{"model": "image autoencoder", "dataset": "Sentinel-2 satellite tiles (TerraMesh)", "train_examples": 36250, "image_size": 48, "grayscale": true, "crop_scale_min": 1, "horizontal_flip": true, "translate": 0.06, "bottleneck": "plain", "downsampling_factor": 4, "encoder_arch": "convnext", "encoder_isotropic": true, "encoder_norm": "layernorm_no_bias", "encoder_activation": "gelu", "encoder_inner_norm": true, "encoder_moe": "top_k", "encoder_drop_path": 0.05, "encoder_num_experts": 32, "encoder_moe_every": 1, "encoder_expert_mlp_ratio": 0.5, "encoder_experts_per_token": 2, "encoder_shared_expert": true, "encoder_patch_size": [4, 4], "encoder_conv_stem": true, "encoder_layers": 10, "encoder_width": 192, "encoder_kernel_size": 5, "loss": "l1", "latent_channels": 32, "decoder_norm": "batchnorm", "decoder_activation": "elu", "decoder_channel_attention": "se", "decoder_widths": [32, 64, 128], "decoder_blocks_per_level": 1, "decoder_block": "basic", "decoder_attention": true, "decoder_upsampling": "nearest_conv", "residual_init": "none", "optimizer": "soap", "beta2": 0.99, "learning_rate": 0.0039, "beta1": 0.9, "shampoo_beta": 0.99, "eps": 1e-08, "precondition_frequency": 20, "max_precond_dim": 1536, "one_sided": false, "adamw_lr_other_params": 0.00094, "max_steps": 10400, "batch_size": 64, "epochs": 18.4, "lr_schedule": "wsd", "decay_fraction": 0.4, "final_lr_fraction": 0.05, "warmup_steps": 2080, "weight_decay": 0.0, "adamw_weight_decay_other_params": 0.05}
Rows from block 9 of the encoder of a small image autoencoder, named by matrix and row number. Rows with one number within an expert belong to one neuron, the router's apart. Each number is 500 + 40 x the weight over its row's rms, rounded and kept within 0 to 999. All counts start at 0. Numbers have three digits each.
After each expert's rows are labels from the 100 images, of 14976, where the router gives the expert most weight on average: "top examples" is what is common among them. Only what is clearly more common there than usual is listed. The data: Sentinel-2 satellite tiles (TerraMesh). In brackets: how many of the 100, against the usual share in percent.
# router: router (encoder.blocks.9.mlp.router.weight, 32x192, trained with AdamW), inputs 128-191
# up: expert up (encoder.blocks.9.mlp.up, 32x96x192), inputs 128-191
# down: expert down (encoder.blocks.9.mlp.down, 32x192x96, transposed), outputs 128-191

# expert 3
router.3:558459557469449594493562535524490528520488507458498473548470527495493545440493499496539444511507455542545488576446467584501439502450435511534500499488551407505444501413458502570490517488512509
up.0:511512460515539436531526424467562559431472547476520446467495470496478556508431379477499538481525432500547470489549434523485484586468467518480524519548515525465512556536518499592519464498452535
down.0:514485497488528531537504543559557511520569455497500480449539511472523530530515449420526514454575460447494487509528486511499466507471446465479484535490482566582445461516525517514629507564517530
up.1:495438572502524414586439479468517475398521472443494545459522528479504530464466528515596476466513492473500451483523457529483452539494526473459479475516497472449531475452425548483515509452471518
down.1:466497502483463528432487492397524430473537488516511477496447447520474525425504545586499453475512492498433507454583491555488566547565426487477568474520507500443493522538480576485433513530494515
up.2:470481511442498475573534445466587499501519482529494538481517572479454499556458507502568426514431454481440553518504490580544447474466458427568450598429519567539468535515493496503526530509583508
down.2:549544438477588513551473503474512535543402527561490475467459478463487421553473593513506484445475469459482536439485525502498506496531457498545550464518492524583503523497528475564567481487494450
up.3:495542534497480485452506440549465452552484430569508519521478447506558521530537526456486469493436571506462526511460445549501542455482513546478523456472496525534534498570460494554492486489458476
down.3:469456488439509532540504537468466465484527608490536445498427504428501458533565549515514480487525489523514556527434403526526519473558505535524464478490509538531553497491499581436579438578569481
up.4:520438497532501395557529523480473561443555458492520551448543494487548481525602570453481495509469504541486484493472468440457513515579523483505523500455490491578490455535455510487456518487500488
down.4:518578528549463468487500582486474521553410477451500507459492568444528488540500501524536492512513445493449430532598484483490539477547427490518475484472531538491529581525479526499513412560481562
up.5:592494524522455477527552531425452500497534490492477547449458507456526503524516533479404514466535399457545533475518450564445461539485555513445562493565489567499508541481504489511537526525546529
down.5:423476541469463495484523482489582457523465497536455424437422485418535478489513515470487428525522521543449504521537488450446448504466462473491450494520440507451481457571437529461501501509518446
up.6:588522526605481543502517417476532537501513496529431474450522436513445489520434474480536493502546560474512466524458523471434483492486519496511542490496528451512577593451481534542465469492474488
down.6:464543561513480515471464490458528534533537529517458464502507465507538521478485488491465477457525562458392549516423507474466516478549438536559448490508463447497524470576581543471501495546471464
up.7:559572496517476548472576453508515473517544539496510530486492535487477479464561497472443541537523514511479498445494494549550490501496505540525518495413513562496447541470518494530529521515523494
down.7:549426506539537465528529599509473504519475488413553461538459519448534541437540522463475449449473535493423504511440489527612507496486528540604480541470467526552556548563456508522526490470534445
up.8:430550487522519501551524505481561458554461530442423584506494481412569502510464476506523523519501530549433507450524476520522480445509540468572476505512518547561456467527518497504478491540506554
down.8:503588503471441469512431531480586459526519555510506493473510457428500468513517556485573523482423542420504491549468426514463512500586470534432492537473527534493497592510535500512542494547521508
up.9:409511471540517447526542391531497540471494521498546559514504480485480544540530482502542608489483490494561508519479522496501505486425466461486506474455520574412538561484523454465446468543442554
down.9:505522414482528557520535472461541473520495405464485493508540442478430499507520519531451480481497512453467481509532503514452487493552446492511483596512531569471511511439476575549508544503493438
top examples: snow or ice (94 vs 20.6); main land cover: snow or ice (91 vs 14.6)

# expert 21
router.21:440573450500543522456506500564529487510375536559463517540485519495525497482593482520488506417519472548500507486449483371504458485498401513470504524495550537568466485498468447501489469492492533
up.0:522507473450587502510452487557430478473499533553519482452484521503382542536485500498506509455517504483504514505481456460508571501468529522505469526512508567528519526569484570518575533507473416
down.0:502399541464460399468519477441504549446438512516565515522447521570414550588507545518500573508483516571527489469544550524486531531479504466528469561492474486422548471507523545495484495511423500
up.1:485527468442538516533507439503442524476521502458439518485476538482458508575535477464486563507468463502432497528451547509470465617461548528504400476503496524523547497483514479515590443401508584
down.1:495489490503483553484446459438524462440436547507492554466506511424499525460494548504503507488561466479531488539495489459466529505545547513488520470488516485564508458603538563462453541525511505
up.2:505444571508513472523494454510408495524542475510491515525500526551455546471505517483509468525424506534514484492533529465454496548533514541517523463465545470528500488440505486468466506453473505
down.2:479537472518495514475450489530546460430453517461441452474514499436500472531470545597547374527513533456488474506574503560433525547561497498490515530496531479484482502516475532549516455499488482
up.3:489438484541480508481484427469378503558560456516469503516532472487478491500482519588506591482483423526481522568516538453529546480552505484482398495449545491487511446494538520526479489543475546
down.3:457494495509451479471439474514505515481547497486491543570515531427538497558489519536535490494473470446529493567460485467431527482437507458391410503507538451465477421490595507486503520553525493
up.4:463504443485562536475453469555551480470480500489518479446523505470471450496489479447471481464462472492524476478518475540543471447438454463447483492517530512521527499482540530490493507534493563
down.4:538453439487513503480532538500564447507520434563487564496442567523459565484553487515632564477528482484560460543484487487508550407493535507531529516447410508485439498498541435504502488510463515
up.5:535500426493484552529470466493519501569487562594507516514484506444507518525469497532540388473485474419475442520559495554502583572556507522521478541423525581507491523443487545507482490468521508
down.5:466465454445519502481484507476542478441519501457525416507464469472494551534479490512538549534516539549528468566499493481536497511549508429450507529450458443482529440470485507569510422484472531
up.6:465515485459510480432564477532459540497415528520440485477476451539486473503525523470469449453435488534447492469462525557517497519500403556483497479504467486549543443432466539456453512522518506
down.6:503505487501536576558455488484550466514492524617440561483445445469497511471500454466566481518491493499517505472539438551465546478562506527407504431528540589469524504440449505577584521475487506
up.7:519573471550526551476548448536561471468511450470490534483469456447493486489473475499499449570545474506540460457479510541486505463532486517490464485495559539484536420480522629485499521618545512
down.7:495589489509527507501508456520572567537481474481487494479462491475467455567440464566468553542506512517421443566559407490480537456473513534480417447530554498539513465494567500478583459527423467
up.8:551487512519527545448504479463490473519490450467608532423515574520540482485543565532439455482478537531485464535519448507569509466439506554518543414512532496463586535433510439533539492494580562
down.8:462507514459554407568476450406446532482509504499570477606470529505416463503521518564515487483499437512560450487498509532624567507539494478500558584510459472538539485508524505499480489554449456
up.9:490485481438477436552535491539518479492516553495477559491515522486497514481544525487500470518458488544458509576443503553493454592448563509470440498465511585520572444557521461446472514402519437
down.9:450504482579530511496522540497536525480492513495490467447514490445454477501476547556427461438472437475508521475599445597520558512538460517506453512436508564484519411507499452531474522589496456
top examples: main land cover: bare ground (31 vs 5.1)

# expert 13
router.13:548551494452495504499543561523478415470482513462469544473493490528519556561533512467447472499522506481475500504509481537443472452506512473572521572484441546442475454534473504473467531485490460
up.0:502454525535410402506520473573496538469492447525530522438402522477443521519440529583499532512523512536458533439478508549444426542524522450511464451492591466438499486469553504489519475470447530
down.0:565572487540486493493591417481501546532516504583470426523472545468453538505488553483534520493566516520580428556500467537496544484471550575495471466582463551522488478531507461387503538471484474
up.1:510498526479448544485435477524514468573475442452468581552501503535499454516482439462502519514439457561485509489549475510469495495483520543462520500504450534524493437483488466484436526580475538
down.1:533459475467553468485525554521521521500545518514498492575513480527515516516503567487497549456409509496549468527517552515488478445537526479463537489503486539429495566429508466435489538486507531
up.2:532500492478530526506579462462523482528511525487524408523572425446465480471464526543519477511573487535441594502571528501480481517523506525514477577527522552555554518491443431560526412454509536
down.2:514477478575430464547500454427542499462516519450529511488432486450504531425528432505524514444519520520487570535464524502542480440401523470427484462480528559471567496464556569503462431516523564
up.3:502530521496538484531532481424477470462491515469489544523513454525553469508525535535484510444502514540492562508501501516559458549463539497477513503456479547562458554576440523529516600498439595
down.3:526463473519466434469535560523491492540517504528501453442491428517572560486479513539521543489549567471495392445503509426459550545466535554478582560580492467457514532444544447507524551496506537
up.4:511458536427487552514580452486517532446525486565487525444472550588535415535415494485490482415530521510500562448477423585462531416435447522478485481516496493527413525534483545535510520577593522
down.4:526516447481455521506506523506481473486523463542507455516457512518439475462483569505527529497524557487532523473457479559473427459532475494518510442543509488485473569481525564497514497504531449
up.5:464516517468525423516477425460451463564514549615590493441467471463491533508511432521467422451493434483536570494476525536511527510440456507493448565558540521507451551399456511443468458503498532
down.5:506582521425527455527495502530468470543583489466504465512457487559547503536573569465525526431436523469510449476506440427508444498498478436452514513512532467462454513436541533527515479491414556
up.6:466524514555544450480538427515520532503486465497577548564443449501523463459445568491557469528471540493530520542459471481517534514475488449542506457490526492471446494564495517471570517559543498
down.6:506551533487563518474557506495547466509441525496501486495491524540470528465518398439520515374588489466519450478467571449538513526549444578480527482533486514502444467478514509520562542565482533
up.7:481539437550469468442499498469417528502442521455533565452475504578538536521518479457447465484458455504494497457538547504555544528568432488521528491402538467523569493580499452471459402511469546
down.7:498470506568511534507493502396486477462443563480488524446535441474455528477509496496436444551510456510475541548488525489519486413568517530545487480482481498574609531498457562528442465541476461
up.8:477540559513444536447478437467522492500458576434545540426508412494477528504493570462450474514518536437549505581544535518438526467539521484470543397438509498480498502490537434535536447554515439
down.8:479560536477484450479437460461488562486536491468509525434488647538473451558495457518447410496526526514544458544426532542432562501558536486422473523504470494508540456505506556495521551440499434
up.9:478558556550482436573482444506473584429484450527518495558485520482426542515498437474524503537556476509490429504502495547493520448444470525498481583486456520455450511492477535504512514482492530
down.9:475510562475458467538507537535567493538473474516515504408498554424460505557513498477495493531507496460472440456530494476416512518544526452523571523491418479515495539455536585505448519507538524
top examples: water (83 vs 40.5); main land cover: water (75 vs 11.2)

# expert 12
router.12:505571516494443489503528466531474447458490479488525526534478453555517538476552509516489467479590476543425510517377589516470490504486499526565488533521488478444503527527461518499570516537491513
up.0:466455515503449509520433437514560568472530517476497476513496474482484482517543436468470508531557527488502483523483472455503557486491482473568405420480486565517552562430506539447469497534405481
down.0:527518426441565494495526504533543461463526468548458503554482537465511482531457467550507531561486553472434486570456508456462514531475519465541532512522522415423442499471577475481538455541470512
up.1:498458523432470458527422499473490492480470452552526498497428548475499514508478484493530548493560487516510466448526571423469505427452514463436471437504468471493515558547574453470469445463514509
down.1:515508453448448463507515485510468457466551497484514458406496482516458473509494505517527488514542518502458496439491529520455445475474562510509511516430444495537470512475521496442512504530504501
up.2:577570520522484463551461478500555502472536531460455487489479458467534502501549422465457556496517477545443520422469518475520434523504524508596533424544525481520506454488554555482530497472509549
down.2:531647484504467457517527544481582443503502469560518464415486493466444513487509504559524554489446505416542483487543516455513454549450565502528507546451419482505483444486470515538515495521517499
up.3:468507574520517509413507407459575489493446516410510558518527559498517468519532520497482550491515473519485575435495486484562495519519472445515533516529536413449435535536558544526512493485465556
down.3:529466505516489449526468518493592487480494478477518502429456463497470536453516497541455530496495593367523500474407476500450493457513504467550454466478502545473553566449524516492560597522513502
up.4:525531544440482584440558423456497551477476468447523503504503488474465506523488428445531495587476465509533532505527547503581526495527512483475491423490488455539533472484514514497551522510419482
down.4:488526528485473531491452526491576534504526538536507505541500503562495513488514423550538502535527515482463503543536515465504435501514446476550513516586484542495557470532431437506548476477507462
up.5:492502478470451435517488475434453503503530493584487462489553370501508514507454562490509533509499478531476512545473477464459479592485533501564500464432524539471426524458553484480541512554503470
down.5:506459532482550520494470529431451440503527494471452543445543547463496537492492485454546488498522468388484475508402444527482499485486524568511593556509423531507428534520498466479486494504559417
up.6:531526497502478466515519482484549531569554501458592506631437469393491523443520450534435580509562534546528489554518497492584520485426474531483520395544491460475495482506453501537574510471434457
down.6:550546575520453541482557551451491489487545457472468431428469566485524471436550493512562469462471484487468511495398493519438544480474536540516484530516488545552492509520507509472556447456540527
up.7:535514543496552462533431492504475494473498513482501489458555510430530444487489547439495551472513490522439500500509522483507439490483491496550511492450509502471594522499505506532526599489479494
down.7:553474460537521561490491463480527525606426520531431457449475504551425473424470464477489567517615514489499464511468527456512501468478483490563524491466446483618547478472454503452478513565574554
up.8:437530565508477482479412420565537480495472492497520563490467445476463523476514497550498510458518503496500496463543474457509485498498478525549406453531531478516488481538490546481509489473616508
down.8:558509467473429562480520514499502485454496555464493530518537507503537528435464469496523510515553470468540529520483499460528561563539412550554524499467457534519543474469556524537437534516540581
up.9:466512512584453407490474401509595565595524491404488527520519468510578489435471458472520490553541517473552503502493456496569535508474519518544473480464489515513487506520563512523458507567541508
down.9:644432492510561517488466489531511499534521466589431452505427485536539509489523464467518480517504509551476540538511584542446506516467478507534593461503493505468510469445524467522474534506486530
top examples: water (88 vs 40.5); main land cover: water (70 vs 11.2)

# expert 30
router.30:489544484554457558462403554475526408566483492540469492546452501524547520434540501520586546504504478513568519487450540477557452529528518525541483502486471527475505495538475507512564538525543509
up.0:510434441510522467512531392503439523559536482463493522491530519448433460470537526548448470526504402554445467567514529450499472544580478511494467553481519438471423535554510485507554535534560524
down.0:470495526512454570496517513445489493501440504410497515509521478449499538478484411549533522576517504455493502518508482473524560429515494427469546493487521538517503553390491518529491547496450551
up.1:501512424508507478528494462541516508467447495542487500437573583433440507467425535444597489469465525517457541489557519532546485430621508437560547540548520462508492547479526504474497515520475498
down.1:474506438468461471563525433489475510482500491531539501428474444463507568502528455583461534513507475417437471512487515595517520553493475520568553533458420469498490540428498470511514530504505479
up.2:506513554499506543492413583553421517463568553465513464367555509448508526452552543554561464509424447460515528430475598470437508505490492510534451566524484406514580486527567524423561412484454532
down.2:518471499498440547482512489599547533476498611532462489476495452551475490458443489524478449527518475440469516556522550434493398559473542583569524482534569538541492504497520479476529515530466558
up.3:517507513528541508457551477452505496524463490499476599465556533430527573503515498420542514550480478407535436462479461521497503493439550466429475522574503495526544464536611484470479444492539479
down.3:465453504439504541552517496501517563440495526578484479515548458508587422533442548504496502536538491590513556531533469537434469461532440584494479476518536508546458501427513453545551570494522522
up.4:543501498518460511476531496477516486460499473470482538529502512476584485504521514468500514509512589501460528496516415504441570530516521496482510551515559507481472454547462522458512531489538505
down.4:471434526528546516469465534458542514530436573509486539538465529509498523499472450553429539485544442461465500525481534512564603503454496526528611469456490490492423431525482477543427529512465532
up.5:506498514507492552584419488492522537479425536567454444464496510546521509504473543523534506495461481511534490484530549531512546497431515480578460450476499510534529515505514501552543506489527457
down.5:521561469521575498449486579475514470481533415468483583585526513516495521500466491522517516583444484467517531559458526500443500524510593493530487547481464407504526551513533536505514523509527497
up.6:451496509503546526506556434491547453501557507564471458476540545465474493517413419526508561471433521525426567504513456555546513499532535447517487557559557531550482573457457442563520483487541458
down.6:480484467463519461473441505545499451557494529544555496435513558447578458533530532496476494457473513418486527569468455547506460554511423531489511471443419555459472558473467531490517503579509522
up.7:527499475526428463517512480515490476510502502500482396499443473509496435500509496476475524544503500471472426538512565509519541570443428511565496514557574518401528524534542471540540501544554536
down.7:478563454467501501507504486471520501531534527411488504538508420516520432579538559442506466454457514577532520443509541526507457484561532491461481476536520441517483466447552491462519451460535528
up.8:559500483480532471544490553497473437481479497536498510484409471446535508530511533546579454523439461489462579552514449529411538525556477475508500506513392484498550471460488560497444500523487445
down.8:552568483486490528498450497476610466481551491518546515396420436469451465467536544477483488487499528497539526432513488515480494510532514477545536534473454499534463467501478480586513480560529511
up.9:496480538466503510535441520527420464490536516489536488421536560532522451545495498460551430428502463530555562532452490379463511508453524504500452412437388505446426437519539537489509479498474512
down.9:519542520538503434497488495460555449506490453504587490468558548470487539563484516488586546444501503565555478509494484446417457443531547439489532543503486508485518491511546551538476545499476533
top examples: snow or ice (95 vs 20.6); main land cover: snow or ice (82 vs 14.6)

# expert 14
router.14:493525435490505516487502557504388379476484481570480568492469557473467436478501509465545416491463480454516499456430433478489489507441425430472436454507479441515512496516448480524487426495462465
up.0:557511506522536406535499517439487513449440493403571499485482520456491524495534608541518437516508546478460506558512489455547517461534461484509506519486456478497546525531444481472476538479491495
down.0:503514469461553570536437439453461460472469460461454515571510454505538541536447462503496515464530533488512531433552551493497470465548518472456446486579490412478535502511575430499522496583509596
up.1:534496453545564471476533424462443485460392500505461508470494476515450497508459445475500499524563564532478510439521433524425530531487493519520577548533475545529550497475488443566445538478480512
down.1:460497550540458472615496452453517535496513562497501572477498492479469494509504492578505524437568441477479448561588532495540471436446498475478443565480466537561461428534491584577494539568550482
up.2:522518517478464530531497448566493484524467501476478477474553639430444497529566484560433451524456490422520512551528575467565421442504465491512532511518502467520515520464518550501471473435529460
down.2:431489462449438506477501558498535475496540522491505538497471500504482487498498527516478508439422512468530517566507466547529477488487490503454474519435504487459548548550447479525527502583517516
up.3:533530520528493515523566541501523577495471490556539585429498528474482483481422505490482537462445527459516500511504482495528461442504466515545503525482555430600472516528486480480480585527507483
down.3:489469522463534464511574515472534502564522472498525528472533628450480484546472498565536523500531489565489421500475520488482507482480431555503508580434486506494412503474545462520478493470465521
up.4:475492464466460519453498484578538523493552485469481478486536479383482493461555410462518403496498474540467518480493510515497460461494509524465472541532504519456504545435495545508460478494508462
down.4:533540504482566516489458477488505531509559463523477438510485423415502404497483495486469487502468489461525503472518497452460478553550530434433465494510539501459418417503486505576561422518520524
up.5:529496523505458551546486446524543487538485493480491571493596466451475555538450459479458474493516564456487501551509452495460518542518543438487477483430571491494510510533484527537413456425510464
down.5:415481431481520533511481477481489454483531531492555483491511516472490462494510498600472466489496444485461451553529592457509490488469447560456484614522582494510553452563477520477467522547505521
up.6:532506522500550447591438495539499502581493524600459490492557523483538517471527517445512481466507514507561457478483561482547540488473476564485599460489452475513478555526484520500508490532429404
down.6:551508529473485539500415476525502494517449473534468458468480508456507458472490580457503513510451467556503480417527481510515517544505483501572567392502495499540480477547506459567517454564520421
up.7:513499552498491454527494572471430463433522509507595490444446520407487512497465508487532530415483533467467427517487538473464494469489543523463530456480512531531513483453467505531521550496556452
down.7:425511465399496489527570523437471498404535423441472455490565499494484532540449533457457567479477477487499557531471489546546560488503538574474554526515480419476583540501489551505498486487583523
up.8:521516582506598439427529481496484421454470524513523453474417494464496532485529487496513494542529448515478534476497597580478470456458569551486409466532488520506500512449489496604520520488468424
down.8:529553517590496497538494494539468530478439548504526511499473425547493491500542467579544433520536474464452599509496504525523454480551475465503458453571492572572439465522457527524496508504463486
up.9:570502532482500462486514503511548550506471536571435451507509464456565546441503510463446473498496484486469506481497401549564458514516514556540530563468475435482556467532534552500517565482567433
down.9:522509516511488461458466421484495449470463453483490509502468537521480464542451495531536480440526504499505477491418513542454557490570597451502484465515561423512539457450525478531473433509466600
top examples: snow or ice (87 vs 20.6); main land cover: snow or ice (83 vs 14.6)

# expert 0
router.0:527556445504475563508452510526503462569507531489496514491502494507480498446484460500478470424400546528459480487443441433535441537456398556561508509436497454425404497430479467485524533456489451
up.0:493479499415543564501562481518517504480481511485467525458535487503499498451466567492533482466570498491446502476427493491527552509560540519473531448536482459511493454485579552385560453441468494
down.0:524413438437512511491400520524410470525489458503502533541553604514502548476482493520514581496517529506510447523521528527548474537533484515541496465465541492480505474482513535537526394414564439
up.1:503520434556533546468406406482552548484431545453549547520541536548523546490553442504509536511484482531563532519467457436538451543478548477423500530395555503530463539517515452513463506465490509
down.1:497510501488441477524472548607517516469500489468439436452572446499468516541498473501541425471542474474516584534502413520509452560478580472514506485556460488520492537511494525453434491534474510
up.2:540524534498534514485472563507554541486502474481502501449531395479486531547574478487484412502501441490512524503475506507493453451477446492483512528545538477475502513475502472424492551524488385
down.2:446500477490549559536578470511498487517410438488488508458482521469560510496494463486465475462487553564593470566529461466491491561468482460559536465461512453479475499495504457533490514516549533
up.3:481444529510511519565436496482521486497533534420498535455433456430570479441526451487465488568465470487515585483497491544463548448442513503476487475523478500494492521488485449474488513421512507
down.3:476560473477572483510526480509457478466466498478526474491483455474465490537527530492529561445530502486468551507496532503469569451505525431433588449623416543415488525491472504490460487486526478
up.4:502487517464523468513546457460468525529543515533509507434514518465533520437511476570458509453501470527525472515512487497513475462493403523461511491469498526514523546461493473497501538530461527
down.4:556482450512491455435434490489420516479478439535477516515510431555511477547435506524454503497471590526476520479495478539453485456547542500475476485520482453542503513426503517471567414465455574
up.5:491492483464569521509467431449476573519471538516527508471488522494468505505468480457501529524502505530495431487525469501515490489551537464470494541498471407464560512477529526510477532507502473
down.5:520552464523484474472471483503491506517486482512515520359514458508454506505474578567459499452513477442493529503488520500547468465520404515499531467475534457498496539400467520481449483573584575
up.6:524536484491486438460495484508456486476529471491509517445477496506588484463414461510510508489502503443501516442531523444498509503461536436507478498535478498481494453507519459493489481444539576
down.6:486545525517520388496521487524541466513482507542561426423523477465504590472494491437509381500498531449559398516559506491429473536474461473517497563516567490499443452588532518585509479510562509
up.7:536519477525537479472460428472601485531529512445513490456501428456509515494524467495516541551480553540514435489485551424529568503465563537492512532464453489554496458571516502461493492513410494
down.7:476466476478491451533516461487523454489475456586464542439476503527478528523501471510550493545523458543501504494481526486425521458542628563526545464508489498584515456490477518549490473456514535
up.8:538570501536481477498476463484581590439458441529490586472488444533476513452503488567497467467498483505469480412481484533473527508532535502476492518508518469403556403466394534545527428549477490
down.8:484472538536544497477563535516555496496475503502494500521526495492480548499531435497563511504517499531503480479507560513484551473534504504546548374482492477481539542455494515523542569470457480
up.9:527568463457496521455530429534438499515511560532495529464495467533491473545490497466558501529522550515550503518464519486513597472495513445561506445556461499449484462574622496527468502513415469
down.9:545479520532457489482580482551502547533443454520470507454585477515502474418431537543498544503513492547522477479486571494478505476503531522459508432523529533590595499476506571465467427439546505
top examples: snow or ice (95 vs 20.6); main land cover: snow or ice (93 vs 14.6)

# expert 4
router.4:515454534516471575513429535555394467457469524469520478492481593482525496561439422483438516498468511423476499493508539486505440466525479457458490549576461382500494486490545560551502498528463434
up.0:540462541465439501470534522462561485545481466484493545460471520546478484466518481545514563480572515519487523399466529465471496479572505494457581567462511571556544512495449516427505499476498491
down.0:484563463497510522521468417523433477463522522552552607504499472477549525502469507429496486469515558546529539580517511507448499497538552516501562439416562417476529529431518475514473503561530533
up.1:505625468459503539550450529484563497466551461532483445505485487463512430480454541485481529510449517501465516463512514452557527542491543428558475535606534540497467499570515501502444478506511554
down.1:503521452442488593516459552444495536485578478498506428452511481425461504477533473514535539552472458393576449489499495466501484451544477416512459577558514531495467550490535461497498499541465526
up.2:499458487463525528541558432556453486539461570512581479416429609508539491481454539426552486471469575438533468505517511550520467543479555496479502470540481571481496472460536475569569516441576506
down.2:492471525530438527541532538503459446588472464532525430518479570480544510478482467461499428455488487482575504430525462471490499502502461457505490515508487560465472573512461536479432473484542500
up.3:554421532554462497465450463438548431478538490483479464481493558577567469488437504509550515550492495473514525510461466500436456466495483545451551531520539476505516461494505519524543467455469480
down.3:620494466484410422545466466464463498519528489515567553453504527517523488518557530518486559516521526498553479458526575509526529529546494529503523495529546499556445443498502494508528552494452471
up.4:520551571510526544474503543593535494428469479602475435449477519475441489509470518531483466525421528479498513504484497544445523524528531497538467454511481544511462484513518526504483514513486475
down.4:486492498482533557565425539397491541511522509448552474476506449456454523486556504475556549438444430427502511437527496478547444438551488464503499512527477520493525455437476537528494493457482488
up.5:480554534449552449508498515488525467472510485458473526434444486491588524528505543557581519530538573445486565566500531443501473500435463484463517532550458524587494516496495487471483485487442548
down.5:414501498498531505486533473483465514504517517490480481465434518404500502516477466410445524401512493420472519506498465515477459526492475524448543522494487534463489469472493545503513454514579497
up.6:554446480481550505544452415516535553527509488504545516480454534421461506545536511546487523518529491536540512552483470537562565483500514544484459494496487526461408541507509511473561500531556447
down.6:537460498493472480522489471429545510519510480457586547513501524576655458528533474511517564566446465423494489570488516501511578424469490485484494471452445580471435562466503538467458545537448464
up.7:479561393498489448517509502493582572489574448493434433408515450467520457463516487514508531523506459503491562430521534562498512585477481489408505522457485563438498497541435524485501525422572513
down.7:469485502465555472444542488535499475463455502554483487462519518503499517523455500545542490417512541476474505539547497443501556505477514463502517507561503515411489453492489443499516524485527531
up.8:538488512508521515500498427470546472450429433528517441424420515384472556548557516480501480452470545505524520554440470435436535519542551486475514489500499447510487499480497556496510492419541522
down.8:522447517501533497506516474526463494479557427523532560568498505538560486440488452538531547471513447521518548526557525481526538503481488512435475498484409529489466540540446509497500499552514472
up.9:540472498547527440432533415549545537532511488575470493463442553514453597494518524517526593436521513488462549489467475543457503522458553498491578443447510477466549463462515543484536431599531537
down.9:485522490448431560529506474508424523456463488524514508505477511378533446477526521526518439557556468501597482504510442472575491494495531435461484483487556522466524410525566493534427500485479531
top examples: snow or ice (80 vs 20.6); main land cover: snow or ice (76 vs 14.6)